python train.py --model="image flow-matching model" --image_size=32 --conditioning="none" --objective="flow_matching" --norm="layernorm" --upsampling="nearest_conv" --init="lecun_normal" --momentum=0.95 --nesterov=false --orthogonalizer="newton_schulz_5" --weight_decay=0.002
Rows from block 3 of a small image flow-matching model, named by matrix and row number. Rows with one number belong to one channel. Each number is 500 + 50 x the weight over its row's rms, rounded and kept within 0 to 999. All counts start at 0. Numbers have three digits each.
Before each channel's rows are labels from the 100 images, of 14976 (inputs lightly noised), where the channel reaches its highest value: "responds to" is what is common among them. Only what is clearly more common there than usual is listed. The data: photos of plants, animals and fungi (iNaturalist). In brackets: how many of the 100.
# convs0: first 3x3 conv (model.enc.1.1.convs.0.weight, 96x96x3x3, each kernel summed), inputs 0-95
# convs1: second 3x3 conv (model.enc.1.1.convs.1.weight, 96x96x3x3, transposed, each kernel summed), outputs 0-95

responds to: phylum Arthropoda (64); class Insecta (61)
convs0.93:555453553523395366498442611525492500425469581463535512480488502547544546576518510502506535474428558477444578443483466445547489512552437556458490473535536572539441552443462449538596453447449548527416602544482482542530477492439444513491508608542544450479417551472510451517537542532509481435
convs1.93:508541450543592509515622427522546483563548487527436433546584530502468489386399499448492499497533506510576410501517526609453528494519467540470471552522470437473434502497595487468396506516547477562474477460548573517515535592523504424569524393441487579532503525503510555561541429512441501513

responds to: phylum Arthropoda (61); class Insecta (59); order Lepidoptera (34)
convs0.68:577462453508523488563511417497466622477506442532477460493450424496577504461533477581541362410431562477539510529476582517579457454448525557429505472449482519485445448574438488463479608424515478496463496602514477508507552509490542551568470449551457490449519444527471430538475443591491509438
convs1.68:538525445540446535543520593478550530460526526520545399468457573497438522536449608501518537509595435544444482515560481446493570488497545439585415459534454495461488509488408493555514438449438488442519496448511531522437529484493392414461473555438424521478523580406539633553530510513525485470

responds to: class Aves (86)
convs0.83:469561500487478448490528547451539428553478395635495520486543501510411365508548475498571466418489452571393509499464539496562502440537501510645538573476518418539486516484522524511490513591539468490462501444523512512505508440485502518424538548510556535594514471500436498443432477427473480596
convs1.83:543535519499478527459498440519493518530523618448505517496407520537576546399467499462484450516507504350509558462451501504509504560496492510367475423529453491505536403455467476449505518490461494500570485453506470461471463468574467544568444452437424363450409564504539485450533552556411497450

responds to: class Aves (91)
convs0.27:464519519499484640459470531523438491441496448491532466475526451561522502514437535494533547511556482469567551459519564513473526414488502569542538441498456486512525565466533581549530507498447436477388521484520367516498538516475480531485469403483464638533682520561470406513531493512481464548
convs1.27:582430510438507386524471432512571482619515531525483576495425551491534522548590474462517432462474505506402540536411481544522511495538435462517500506490523453517613455529517538471363496563537569445556516516448559527512461537468477485465450556478561418481434539414506499444505429444514512577

responds to: order Passeriformes (50)
convs0.85:496446465702535527548522548395530493570525553490507477485552480606434517426489534519521567491474559510424463473553486427484523490561541395482496489547493611523504433537492426474534479523416545536566457458462485629473485483469415495480428561494469470568474492478498525490515499461508547486
convs1.85:509490520407476483487464520634435516526486469505491445532464507306562499599508531489542506462493495498508559501534511590531449484605465532506479478420431487540479495465484485467479459544577425428448588526535493347549440531596515522500541430481497512449507459478529466444524541514534466491

responds to: phylum Arthropoda (65); class Insecta (61)
convs0.31:534535451493497463531462524627495503647477421487468566434455562454704487524514422472509486553486510502473523535491514507556515488496504411519447492434486451480427566576500394508505494550477501543463580505448470473488538494495454544546431412499453506536468554482463487525516557496448480398
convs1.31:508467533504542549417512444438555526465504561524502564542513469559304532509544523489502495438477436556474476449485462446521594465563484516505442484593440522491549378498439607509497412433451504504536492503593540570520470478470523421482554582569493453474511403448502507455515477524493508487

responds to: phylum Arthropoda (63); class Insecta (61)
convs0.7:493479646464500564544450462554421514607520520495448502493539513488579488535516485493494472459558522486604564537519479546493465525504556484547456559510473493579469501522484535453526505420559547439599551493487417531448513497424591542548610530385501483448535495551516455502436365500496448440
convs1.7:548522458531485466528535529525576450395520561491553508472482553397505518464494486452529498498456447574443408464466504497498521420467487537486449491546550477445542522554523453570392446439414512545488528467508577458481552474615533449441447497539511476539501548484423632451606604438551495530

responds to: phylum Chordata (94); class Aves (93); order Passeriformes (60)
convs0.80:478413502535508512466580453423469489501504597518490496504470536421338504525473511473555520503548455451516471535536436594499472512386469453501516487484448546564545538505518519549528388568530491526578490487444544473489482538438521504468481458500514398530480609438385513418459467544407502571
convs1.80:494554477458558529536429396499513443544563389439574517535578474492550483529409470526439457525415476494486517423442597587491467407526545489464486569536503479582488551516523536459530465447538470495487562553520428522504521464495475504601487545476481574583526368530542424503570517483559474460

responds to: phylum Arthropoda (77); class Insecta (75)
convs0.75:502476543382542532535496518534507514520531485459532489448399480316548584532532485506534479527557528483499481520501480530514535501303490413463487448368472434581436519585530470539519468514485539518517469474464485416521508487501531527535487504529481492622494501503494521521470479592567524501
convs1.75:499453498553475476520552396482483569554513516494430458515533560611483513525543550421517499610465425473532464449484451519448501516651549543507531558603518496476457488376458605489456584553537455484475487499525486556519471523522529460521512530445455493395519604460476501489519469502461584575

responds to: class Aves (84); order Passeriformes (53)
convs0.95:466548538584516461475497624439518465439496483456494498506476554480459505452514649498491428517585487421510406533480480457456496495487516471463578436516400552534507487477570495437506478501465447439557457539574550449485515412552457495466511530585453470387452535428509537574530500445527518618
convs1.95:466566417442567491519413489512429463510464569493480469478492492553490532528512394587520519446409554514380691507472465528539460532585421443544471568480538553538579436461527502494496489516496505488487543497515449511497532487486551540547530517424502592606463515439516429496428506530491526513

responds to: class Aves (84)
convs0.47:482428449390527521458479449504449552468474459474514520457546482453480534505562414492491441474473577530549450544472467443511514525447573619542612508452524574553669484582531524429539568591454529487487419482564513478479532502518551586504534484483500455527536512521536500456409539475521415521
convs1.47:536545550576484470592482523540566463594531488520447494586541563519478484473468517567517504492549466505442534525419510566488498483592485456469467513581448469462479479434425456534479383455519527498398533425529373525571432476407439480526484482483458538508560502458415544501594483561452575448

responds to: phylum Arthropoda (68); class Insecta (67)
convs0.2:521454550518487618444468483477569469464505494551533535482542510465580522572472452488531542519475502480435477478496507514519455471484507480439498491528518381469555487460415494442477480498481446511500504487436512519474660521591497442582580399492530417490468492650500525570504514602548527619
convs1.2:544492429639434556556571440541491512517559476468511453508445556516465466488572541495535422405493547553585546485465475477552507475502468449471634518456504563544546444464553429483391504452499434554500525407411490519456442473474481578510444499565531500609500488548538515510461450487515441451

responds to: phylum Arthropoda (73); class Insecta (72)
convs0.89:476445481473530572499489449497468515551513502516495451473527470446540559520472482556526524531522543564522455464519464553430440438454548537494508432502524499574504501629644464562556496511591498512501481530561471504572534481483492504536435565424512482463446688655511524524471480554557446524
convs1.89:497547528565454470572539437554494563553483499593515604528412496526489492465549461515572512549593490475489434467497451457464578446491503504523645526528520419513563522422678508529557583447508485531509523521478497501555523444495517505495514475431504478505507455437498532552491500446401611512