From a checkpoint of a small image flow-matching model.
Training: muon at rate 0.032, batches of 128.
Rows from block 4 of a small image flow-matching model, named by matrix and row number. Rows with one number belong to one channel. Each number is 128 + 32 x the weight over its row's rms, rounded and kept within 0 to 255. All counts start at 0.
After each channel's rows are labels from the 100 images, of 14976 (inputs lightly noised), where the channel reaches its highest value: "colour at peak" is the nearest of a few named colours to the mean colour under the peak. Only what is clearly more common there than usual is listed. The data: photos of plants, animals and fungi (iNaturalist). In brackets: how many of the 100.
# convs0: first 3x3 conv (model.mid.0.convs.0.weight, 144x144x3x3, each kernel summed), inputs 72-143
# convs1: second 3x3 conv (model.mid.0.convs.1.weight, 144x144x3x3, transposed, each kernel summed), outputs 72-143

convs0.122 [166 131 131 103 135 155 164 134 120 128  90 126 134 122  70 144 130 166 152 125 173 140 152 102 112  66 106 104 138 125 118 117 139 143 151 133 154 119 115 165 139  65 154 149 114 140 129 118  83 143 143 141 113 208  97 123 182 154  90 137 133 124 135 159 152  98 115 108  70 195 157 128]
convs1.122 [162 110 136 139 125 142 136 120 122  87 122 161 124 120 174 133 110 115 133 129 158  93 100 120 127 174 166 129  98 208  76 126 136  78 108 132  38 144 121 114 108 137  87 194  78 173 171 179 125 151 114 194 124 116 160 114 139 167 177  97 206 157 106 106 143 120 121 133 187  88  99 162]
colour at peak: brown (50)

convs0.141 [181 132 139 101  90 126  87 109 144  66  91 131 118 127  92  94 121 119 155 138  84 147 154 133 159 130 154 140 117 117 147 109 132  88 133 122 176  82  64 126 103 130  38 101 146 154  96  95 146 117 125 153 122 112 166 111 112  56  91 148 160 151 110 157 168 124 135 107  87 170 101 126]
convs1.141 [127 139 119 108 151 155 140 116 109 189 158 177 192 118 118 130 114 160 105 114 122 226 150 132  71  88 144 100 157 139  99 104 114 140 154 114 111 185 138 148 167 127 171 188 120 128 113 183 165  63 142 132 139 180  57 147 164 169 187 166 119 180 160 118 102 133 100  79 118 154 136 126]
colour at peak: black (31)

convs0.78 [108 158  73 105 105 136  86 111 147 169 126  80 138 111 137 126 139 110 136 186 196 123 163 120 129 131 113 143  84 109 125 153 131 128 139 153 108 146 113  55 162 141 208 106 114 123 126  41  58 189 149 100  87 104 148 101 117  65 101 146 141 100 144 138 118 116 138 103  94  64 128 116]
convs1.78 [134 168 169 108 141 128 104 111 108 129 152 134 115 114 147 103 140 160 144  72 154 117 151 112  47 122 120  97 141  87 113 126 101  84 164 102  78 127 198 105 131  99 157 114  79 118 111 215 153  69 146 131 158 125 156 140 132 178 126 110 158 139 164 120 145 126 118 138 136 163 229 121]
colour at peak: black (45)

convs0.36 [104 145  65 126  91  58  92 109 167  83 136 132  96 111 130  85  72 132 127  83 115  69 142 131 117 138  60 129 162 103 146 173 127 145  79 104 120 115 121  93 118 153  93 173 127 118 179 174 125 103  79 126 109 148 147 146 167 126 131 125 127 182  89 124 124 125 113 105 160 101 152 171]
convs1.36 [111  64 156  87 129 151  99 136  99 169 138 149  82 162 144 151 191 147 159 133 210  91 198 148 119 124 126 125 110 122 191  93 124 134 130 142 138 117 152 134 155 150  99 146 155 158 205 147  62 133 145 125 112 183 139 184 127 129  97 113 163  92 113 151 113 132 104 108  99  93 141 112]
colour at peak: grey (80)

convs0.133 [156 123 139 142 116 160  89 153  17  92 108 104  93 189 152 119  96 152 138 210 126 134 142 143 162 135 113 107  45  76 119 118 139 128 152 144 149 150  99 183 153 145 173 175  90  75 132 107 118 152 204  88  88 142 133  45 124 112 136 146 170 108 153 161 118 140 164 145  53 138 158 150]
convs1.133 [122 159 152 118 107  82 209 191 180 171  93 118 111 138 151 128  83 159 108  94 103 102 122 132  77  91 129 141 195 167 148 136 111 110 118 145  95 119 113 152 121 131 145  90 125 157 113 128 109 121  89 222 158 143 142 231 122 141 159  59 148 165 163 105 125 114 109 103 184  82  98 121]
colour at peak: cyan (37)

convs0.77 [113 130 120 144 166  99 167 120  94 139 150 132 147  62  70 162 141 130 170 134 151 137 101 141 113  95 144 110  92 100 148 131 123 215 136 163 115 117 132 128  97 138 218  66 129 137 163 120 118 113 131 154 131 130 108 120  70 117 123  64 123 129 145 156 112  92  98 128 165 124 182  92]
convs1.77 [111 113 144 167 154 146  86 113 171 124 106 116 119 108 151 109 138 117 104  62  79 154 103 113 149 145 150 138  93 163  94 106  95  50 111 111 137 166  96 116 103 160 142 159 130 160 101 151 128 146 111 156 163 135 162 147  82 216 143 203 156 115 142 179 115 175 175  98 112 103  93 133]
colour at peak: pink (29)

convs0.54 [118 100 112 106  92 111 167 139 141 105 162 178  94 142 111  97 116 111 131 105 110  91 134 128 125 153 133 125 135 114 102 122 130  99 105 112 135 253 140 105 118 210  95 115 118 139 115 127 102 190 172 116 118  99  90  82 157 143 192 114 110 187 124 137 143  94 145 118  82 130 140 119]
convs1.54 [145 131 105 151 103 140 162 104 151 102  74 134 165 130  70 142  87 140 151 127 167 143 151 141 114 107  80 165 137 171 118 120 173 147 131  96 125  45  91 105 192 129 113 111 160 112 121 127 134 133 146 152 136 123 117 189 154  99  10 155 102 181 116 103 127 145 117 156 149 148 135 147]
colour at peak: green (65)

convs0.18 [163  95 147 147 157 110 130 205 129  61 170 144 188 148 122 133 104 144 126 105 157 164 160 130 104 103 138 130 169   0 113 140 135 156 164 109 149 137 108 118 137  85 153  93 151 111 122 166  95 112 136 136 157 150 146 148 109 123 111  90 151 143 142 124 172  96  79 177 156 144 133 178]
convs1.18 [190 105 124 152  79 164 174  15 118 156  80  92 116 130 139 122 173 126 162 115  85 126 132 130 127 149  49 153  99 215 160 113 130  76 109 130 150 104 144 185  98 102 128 118 123 178 139 155 163 130  98 102 141  95 109 111 172 147 168 174 122  67 109 122  65 123 193 147 147 106 109 126]
colour at peak: grey (79)

convs0.40 [ 75 218 138 134 122 144 164 149 131 119 131 121 112 115  91  93 132 121 150 120 121 124 116 170  79  91 149 110 156  80 146 128  93 129 150 107 101 169 137 170 150  79 201 112 101 167 140 196  78 175  39 155 108 155 126  96 173 255 123 130 143 109 156 122  86 160 104 117 131 109 115 139]
convs1.40 [128 109  85  77 151  86 130 112 145 122 178 165 105 147 109 130 157 118 170 122  96 118  78 125 139  72 131 158 173 139 116 153 228 177  98 111 165 139 101  84 131 194 144 187 202 125 149  63 143 124 124 170 150 125 100 197  88  83 153 117 101 181 100  98 130 115  93 139 118 122 134 135]
colour at peak: brown (58)

convs0.33 [123 189 113 115  92 102 108 114 146 106 120 145 100 122 139 136 112 104  87 127 143 117 255 141 124 111 124 143 104 123 143 113 125  71  93 141 135  78 127  98 105 107  97  60 127 135  95  96 113 188  83 108  66 119 201 132 117  67 138 112 165 117 125 134 165 124 142 131  94 143 100 248]
convs1.33 [121 142  87 134 121 152 117 176  62 106 106 133 114 107  92 109 188 136 130 255 162  85 117 141 140 164 158 109 148 108 189 144  83 118 113 125 123 117 120 112 144 115 113 125 128  96 124 156 152 100  84 166 115 157 178  77 101 137  96 154 124  89 121 125  93 101 122 176 113 107 111 166]
colour at peak: brown (56)

convs0.74 [127 108  44 105 132 111 129 163   9 122 132 110 150 143  98 220 113 139 147 149 157 136 133  80 119 145 132 151 106  77 132 126  92  75  92 110 104 101 121 101 177  95 223 124 163 116 133 164 114 109 216 101 138 120 156  94 112 125 149  85 210 112  89  90 129 104 156 157 130 135 143 125]
convs1.74 [122 127 168 119  92 112 107 222 156 160  88 125 112  92 143 205 134 109 131 105  94 148 129 155 117  75 150 123 120 160 115 109 145 153 164 122 154 115 109 112 126 156 192 120 144 152 145 113 146  96  95 156 101 122 127 173 124  91 123  50 127 136 152 114  75 114 144  79 140 100  73 129]
colour at peak: cyan (28)

convs0.98 [ 91 180 126 158 129 189 137 148 130  96 167  66 106 106 125 115 153 149 103 133 146 120 147  99 112 104  98  88 123  78  84 200  92 115 156 117 119 134 135 134 153  91 120  95 191 138 123  70 124 199  48 150 159 114 105  83 107  99 103 210 165 109 114 171 105 149 151 135 128 168 134 200]
convs1.98 [108  82 146  97  86 156 102 100 171 129 160 136 128 146 155  93 103 116 112 114 146 118  71 173 126 121 132 143  84 209 199 131 123 155 129 162 129  99 104 153 156 110 161 117 137 176 146 226  89  89 142 105  74 156 121 155 130 156 153  91  80 136 146 108 152 157 151 107  97 126  98 134]
colour at peak: pink (26)

convs0.120 [116 114 132  96 123 136 173 178 140 166  86 125 119 161 122 130 122 121 147  89 129 108 182 206 140 130  88 137 177 120 129 149 153  89 128 102 143 126 115  82 196  39 103 151 118 106 160 148 117  70 105 148 119  97 108 137 101  87  48 117 171 152 104  65 129 138 144 137  76 181 129 158]
convs1.120 [118 165 109 176 121 150 104  90 131  80 160  77  94 137 122 101 143 141 123  97 228  73 109  92 108 180 124  74 118 227 133 163 128 105 112 119 137 163 133 128  73 217 105 152  82 113 154 106 150 127  82 113 132 150  91 122 116 136 172 170 107 139 138 150 198  92 150 104 159 110 124  98]
colour at peak: brown (60)

convs0.137 [119 126 104 124 139 141  11 132 130 134 125 147 182 117 125 140 107 149 138 129 208 138 147 103 142 192 125 146 133 151  99  99  62 156 108 125  91  76 157 145  96 136 117 102 153 147  68 143 195 134 116 177  69 183  70 121 103  91  63 169 162  82  89  98 131 171 162 106 168 154 152 155]
convs1.137 [188  57 111  79 172 171 120 135 139 141 158 153 134 199 138 128 179 121 162  91  83 127  79 103 148  76 130 127 123 142 161 125 138 162 142 166 109 123 103 158 125 133 116 163 145 137 146  89  88 149 115  78  98  98 148 154 128 148 176  98 111 113 153 143 152  96 133 112 133  91 168 147]
colour at peak: white (72)

convs0.124 [ 73 179 159 167 127 127 137 151 119  66 145 166 173 137 114 151 124 150 135  72 133 157 107 112 140 112 118 129 139 117 100 172 136  99 176 116 118 136 156 142 164  90 127 152 116 130 179  34 179 135  71 138 156 112 106 160 127  69  95  94 112 152 175 147 110  66  97  91 211 124  69 114]
convs1.124 [152 112 142 141 124 178 170  88 158 124 124  96 103 149 159 149 189 127 165 159 144 171 146 108 120 162 145 114 123  81 130 103 123 174  75 149 204  56 126  75 142 150 195 122  82  78 132 156 130 132 183 190 108  89 160 119  94 118 101 146  91 137 124 120 137 150 112 163 140  96 130 142]
colour at peak: brown (50)

convs0.56 [187 136 117 165 166 128 136 111 127 123 163  97 122  62 141 119 131  99 126 201 152 170 114 158 208 119 115 144  83 150 134 115 151 104 129 133 175 155 133 171 148 147 111 172 138 115 112  37 133 136 141 149 118 133 103 131  82  85 131 212 129 121 128 155 160 116 138 100  49 140 133 154]
convs1.56 [ 82 145 162  94  91 133 131  72 163 103 164 136 147 103 160  99 104 168 108  69 122 140 104 142  62 146 122 131  61 141  97 134  92 164 113 140  96  65 141 146 124 111  96 102  40 122 134 202 107 158 133 111 158 132 133 144 111 136 133 107 149 165  95 166 124 119 106 114 143 128 123 126]
colour at peak: grey (77)

convs0.96 [163 159 121 147  83 119 115 122 130 136 162 110 145 136 131 118 144 150 143 135  78 117 121  95  62 138 130 166 131 106 149 153  96 148  95 123  96 123 110 104 129 149  89 160 117 127  67 166 145 106 163 104  61 124 128 148 120 155 249 158 116 143 122  93  87 111 103  88 118 123 115 192]
convs1.96 [ 96 101 145 122 101  69 102 139 123 146 193 116  66 145  81 108 161 118 164 120 147 109 130 123 133  86 132 182  80  92  89 143 140  88 124 137 146  48 132 142 131 119  88 138 103 120 183 129 139 111  94 177 147 157 186 190 152 132  83 114 163  51  87 140 165 142 122 132 175  97  85 113]
colour at peak: pink (28)

convs0.131 [139 121 163 148 175 128 159 125 133 151 136 120 130 151  56 145 127 143 139 122 143 116 142 171 150 218 177 147 133 124 150  55 124 155 103 109 160 105 129  43 150 150 158 103 103 144 144 184  99  88 103 125  82  72 106 139 106 115 177 130 107 166 151 138 155 115  93 128  63 155 140  88]
convs1.131 [162 132 147  87 104  97 106 122 150 127 129 132 121  85  93 142 153  72 142 152 139 111 218 135 165 183 119 139 109 107  74  81  81 122  94 163 195 140  96 114 128 154 139  96 129 157 141 164 120  77 101 139  82  95 110 114  91  88  85 176 194 157 131 119 185 135  70 122 144 128 125  77]
colour at peak: white (35)

convs0.53 [135 134 124 150 165 165  95 118  51 187 103 129 154 180 161 134 118 182 102 170 146 125 155 104 230 125 158 143  94  67  88 130  90 129 130 171 127  89  97 116  73 137 177 125 163  84 123 138 131  90 144 101 101  88 102 129 138 132 101 129 108  43 142 101 137 117 124 156 125 104 137 157]
convs1.53 [219 121 129 114  92 123 145 134 172 119 126 161  59  86 138  93 154  64 115 109  50 156 109 162 104 133 110 117 129 111 108 105 120 132 144 105 140 199 155  97  65  73 101 137 100 148 108 137 161 140 118 161 127 110 103 130 108 168 162 149  85 172 143  64 142 125 137 130 135 132  90  91]
colour at peak: grey (75)

convs0.99 [168 115 130 163 116 128 125 120 109 178 196 140 148 131 162 160 138 152 163 122  92 115  70 108 106  85  92 140 139  99 120 168 166 110 151  94 115 173 170 172 131 126 200 163 127 103 146 129 113 148 145  87  94 103 113 143 143 176 198 130 143 154 143 143 102 136 138 111 146 110 169 121]
convs1.99 [100 104 133 111 116 114 103 124 116  99  98  82  56 138 116 109 167 146  70 151 201 112 125 134 166 157 118 103 107 112  88  87  82 151  78 152  99  42 108  52 149 109 100 124 154 107 125 148 165 113 179 169 113 150 134 109 103  87  85 129 187 108 112 120 152 141 129 136 170 189  85 117]
colour at peak: pink (32)

convs0.30 [145  41  43 138 163  88 141 127 171 136 112 192 148 129 126 144  92 134  94 109 120 136 124 140  95 155  51 102 128 104 130 165 123 155 160 109 103  91 115 130 108 155 134 110 130 132 119 131 205  48 157 105 154 113 131 159 176 132 142  78  73 173  65 113 120 126 144 108 194  92 188  95]
convs1.30 [195 164 127  83  62  96 153 147  95 128 111 161  86 148 110 113 147 137 111 115 116 132 118  86 111 151 115 157 134  95 110 127 115 119 149 165 115 128 186  91 160  89  98 144 129 113  85 142 160 158 140 198 125 110 103 117 105  91 109 160 202  52  89 115 115  88 167 136 172 136 104 141]
colour at peak: brown (50)

convs0.57 [124 181 141 140 112 153  94 153 111 132 118 111  84 101 179 139 118 133 121 176  97 115 161  95 148 133 139 139 139 141 117  87 153 106 132 153 157 126 107 162 100 111  85 146 109 120 103 129 111 147  82 121 110 131 167 115 143 145 107 166 126 124 163 146 172 170 158 120  96 133 115 167]
convs1.57 [127 128  98 120 107 112  90 119 127 118 134  79 144 135  99 113 115 140 161 178 175 152 110 130 146 178 155 159  89  73 106 133  35 115 123 148 104 127 163 108 175 126 102 111 140 148 111  93  93 135 202 120 129 153 197  55  91 144 155  93 132 144  91 134 154  97 151 145  96 131 120  87]
colour at peak: pink (26)

convs0.94 [104 174 166 137 197 141 208  75 171 137 160 141 153 128  65 177 125 159 162  77 196 115 121 161  66 123 124 101  89 135 154 149 193 153 152 125  86 141  84 120 179 137 118  96 102 153 141 149  62  57  54 127 152 120 140 121 113 151 108 111 103 134 183 168 157 129  94 160 102 174 141 163]
convs1.94 [178 109 117 154 103 116 102 129 164 143  96  92 124 134 163 125 141 143 106 197  40 169 113 104 188  97 153 158 136 133  96 124 142 126 122 146 190 124 146 149  90 147 158 167 155 148 106  63 173 132 130 144 111 150 120 183  61 129 158 149 110 116  77  96 106 177  98 127 110 111 141 129]
colour at peak: grey (81)

convs0.5 [ 58  48 103  92 153  90 112 103 100  76 128 146 152 128  73 164 118 151 159 104  87 136 144 111 105 182 129 106 133 157 118 153 134 132 111 147 128 131 136 110 135 162 138 123  57  80 150 129 167  80 125 140 141 122 132 132 129 105  93  98 130 133 109 152 110  83 124 182 184 136 121 124]
convs1.5 [171 119 169  79 155 144 151 102 193 152 126 125 150 126 117 113 169 190 160 144 166 111 227  96 119 130  84  60 177  80 104 106 125 136 101 104 136 127 100 149 199 140  79 130 220 204 131 107 142 171 110  97 150 173  89 149 133  81  71 119 125 100 162  86 129  94  77 119 106 104 114  93]
colour at peak: black (95)

convs0.127 [ 80  86  90  69 134 111 134  79 143 145 108 138 166  65 131 135 123 131 160 163 137 146  97 115 157 130 123 111 155 195 116 123 142  50 111 122 193 134 147 153  83 156  81 120 114 143 138 171 124 135 187 138 167 152 148 165 132 164 110 177 111 149 112 151 160 117 163 136 101 125 114 129]
convs1.127 [111 139 142 169 111 143 156 124 133 142 107 161 112 121  75 143  90 141 148 157 146 117 184 136 136 165 143 163  96 157 144 155 127 145 151 157 110 133 113 104 118 164 164 140 187 119 111 137 209 102  64 106 101 129 117 140 173 183 117 112 152 144 165  97 140 104 130 135 161 125 122  59]
colour at peak: white (48)

convs0.68 [108  83 103 144 144 176  93 124 138 133 102 132 112 123 150 130 115 142 113 164  83 117 110 165 165 170  89 139 141 137  96 156 133 139 188 145 105  86 104 201 155 106  65 146 126 179  98  72 128 169  99 160 121 240 140 112 106 100  52 125 126 140 107 154  83 111 192 177 127  89 167 143]
convs1.68 [143 115 127 112 117 123 102 101 162 134 197 145 113 136 101 140  95 123 145 110 118 110  72 141  50  89 147 172  94 206 206 177 140 168 120 121  88 151  85  80 142 171 102  99 132 147 108 136  94  54  99 109 110  89 118 153 174 126 188 152  47 112 150 113 121 165 176  95 130 106  82 145]
colour at peak: white (95)

convs0.71 [136  96 132 112 106 160 129 109 143 140  63 131 127 102 148 152 130 140  86 101 158 167 157 148  95 142 149 132 120 176 179 189 139  90  91 140  81  96 131 191 149 115 152  30 124 142 146 169 110  52  85 144 132 203 147 147 119 112  96  82 135 166  98 169 137  75 221 107 120  93 145 121]
convs1.71 [138  98 163 129 126 132 123  93 151 132 163 106 116 166  92 112 116 105 147 128 114 116  74 137 199 162  93 131  63 190 175 132 110 167  94 122  91  88 109  70 158 107  81 178 129 109 162 116 109 160 139 119 109 120 160 148 116 131 218  89 142  72  74  89 123 206 136 131 109 171 161 175]
colour at peak: brown (49)

convs0.29 [158  97 211 151 146 188 124 114 133 142 112 134 156 196 113  99 151 105  95  90 135 152  86 149 116 144  73 127  98 181  73 113 123 171 130 126 121 119 157 148  86 178 151  64 173  91 133  87 131 139  93 155 134 144 101 108 169 140 120 181 143 100 111 125 130 102 125 158 153  74 105 109]
convs1.29 [ 99 154  66 128 126 167  80 147 101 166 152 148 124 108 166 129  93 154 159 158 160 150 136 113 157  99 117 157 121  27 117  71 107 101 142  92 113 161  78 115 102 104 110 167 153  82 109 128 130 179 154 123 122 152 107  99 100 128 170  71 151 143 123 135 122 158 159 135 128 237 130  84]
colour at peak: pink (29)

convs0.129 [142 157  87  96 141 139 152 123 196 137 137 139 143  55 109 132  71 153  50 147  67 129 141 116 171  97 160 117 180 171 126  77 140 109 122 115 147 135 132 128  93 131 134 160 111 108 171 140 153  45 109  91 158 156  91 142 180 112 115 155 104 154  78 116 123 134 125 127 193  92 131 118]
convs1.129 [ 96 159  96 177  96 104 140 122  97 128 119 127 137 121  88 118 142 102 131  99 147 117 130 127 116 161  97 114 122 120 117 139 139 175 111  92  86  39 148 166 120 121 168 140 160 178 137  93 121 173 138 125 108 124 166  91 124 156 155  99 156  75  99  87  75 123 107 133 181 133  78 171]
colour at peak: brown (56)

convs0.45 [105  85 138 138 122 120  84 150 102 137  93 105 124 149 157 114 144 131  91 123 158 104  89 129 165 143 146  89 112 162 145 140 130 155 130 105 121   0 157 127 133 173 134 164 145 121 152 140 157  89 165 141 183 158 136 116 157  79 107 144  80 171 145 106 182 148 114 118 179 121 104 136]
convs1.45 [168 124 159 147  99 117 162  71 171 113 141  89 116 165  79 129  99 143 148  92 104 157 168 149 129  97 125 171 149 121 176 110 122 151 150 160 167 247 118 170 130  73 115 112 190 112  66 128 137 149 129 178 125 121  93 147 135 174 127 111 189 160 147 129 122 153 107 164  72 131 163 130]
colour at peak: pink (28)

convs0.143 [ 65 182 154  85 140  92 156 146 130 110 114 159  98  91 160 135 143 152 164 104  77  96 123 104  95 165 166 109 146 138 153 102 153  99 140 117 134  88 142 143 133  96 130 141 143 141 118 103 113  64 129 103 186 104 173 160 104 100  92 109 117 140 133 160 113  53 145 134 125 139 103 110]
convs1.143 [143 103 176  99 153 142 133  57 133 111  94 139 173 131  92 138 120 123  99 166 174 140 161 140 126  99 133  80 147  84  85 100  75 158 163 169  89 165 178 140 172 103 153  94 116 141  97 188 131 115 101  76 161 184 112 152 102 136 138 152 122 153 165 123 136 128 103 140 108 136  98 103]
colour at peak: black (29)

convs0.60 [122 138 135 114 108 118 149 139 157 121 227 146 143 107 126 111 133 141 108 104 112 125 119 136 109 129 119 108 139 130 133 138 119 103 113 127 101 255  85 124 125  71 145  71 114 139 121 126 126 194 125 105 131 108 122 130 129 134 184 134 151  98 117 220 106 115  94 105 111  88 124 122]
convs1.60 [114 113 111 138 124  92 148 174 119 129 109 145 128 131  53 122 100  74 158 106 126 117 161 148 173 149 113 120 151 130 123 171 177 174 130 141 137 190  92 133 213  87 109 113 122 125  81 165 113 141 129 168 139 140 115 142 226 115  37 152 140 126 114 139 131 176 173 129 120 133 147 114]
colour at peak: pink (28)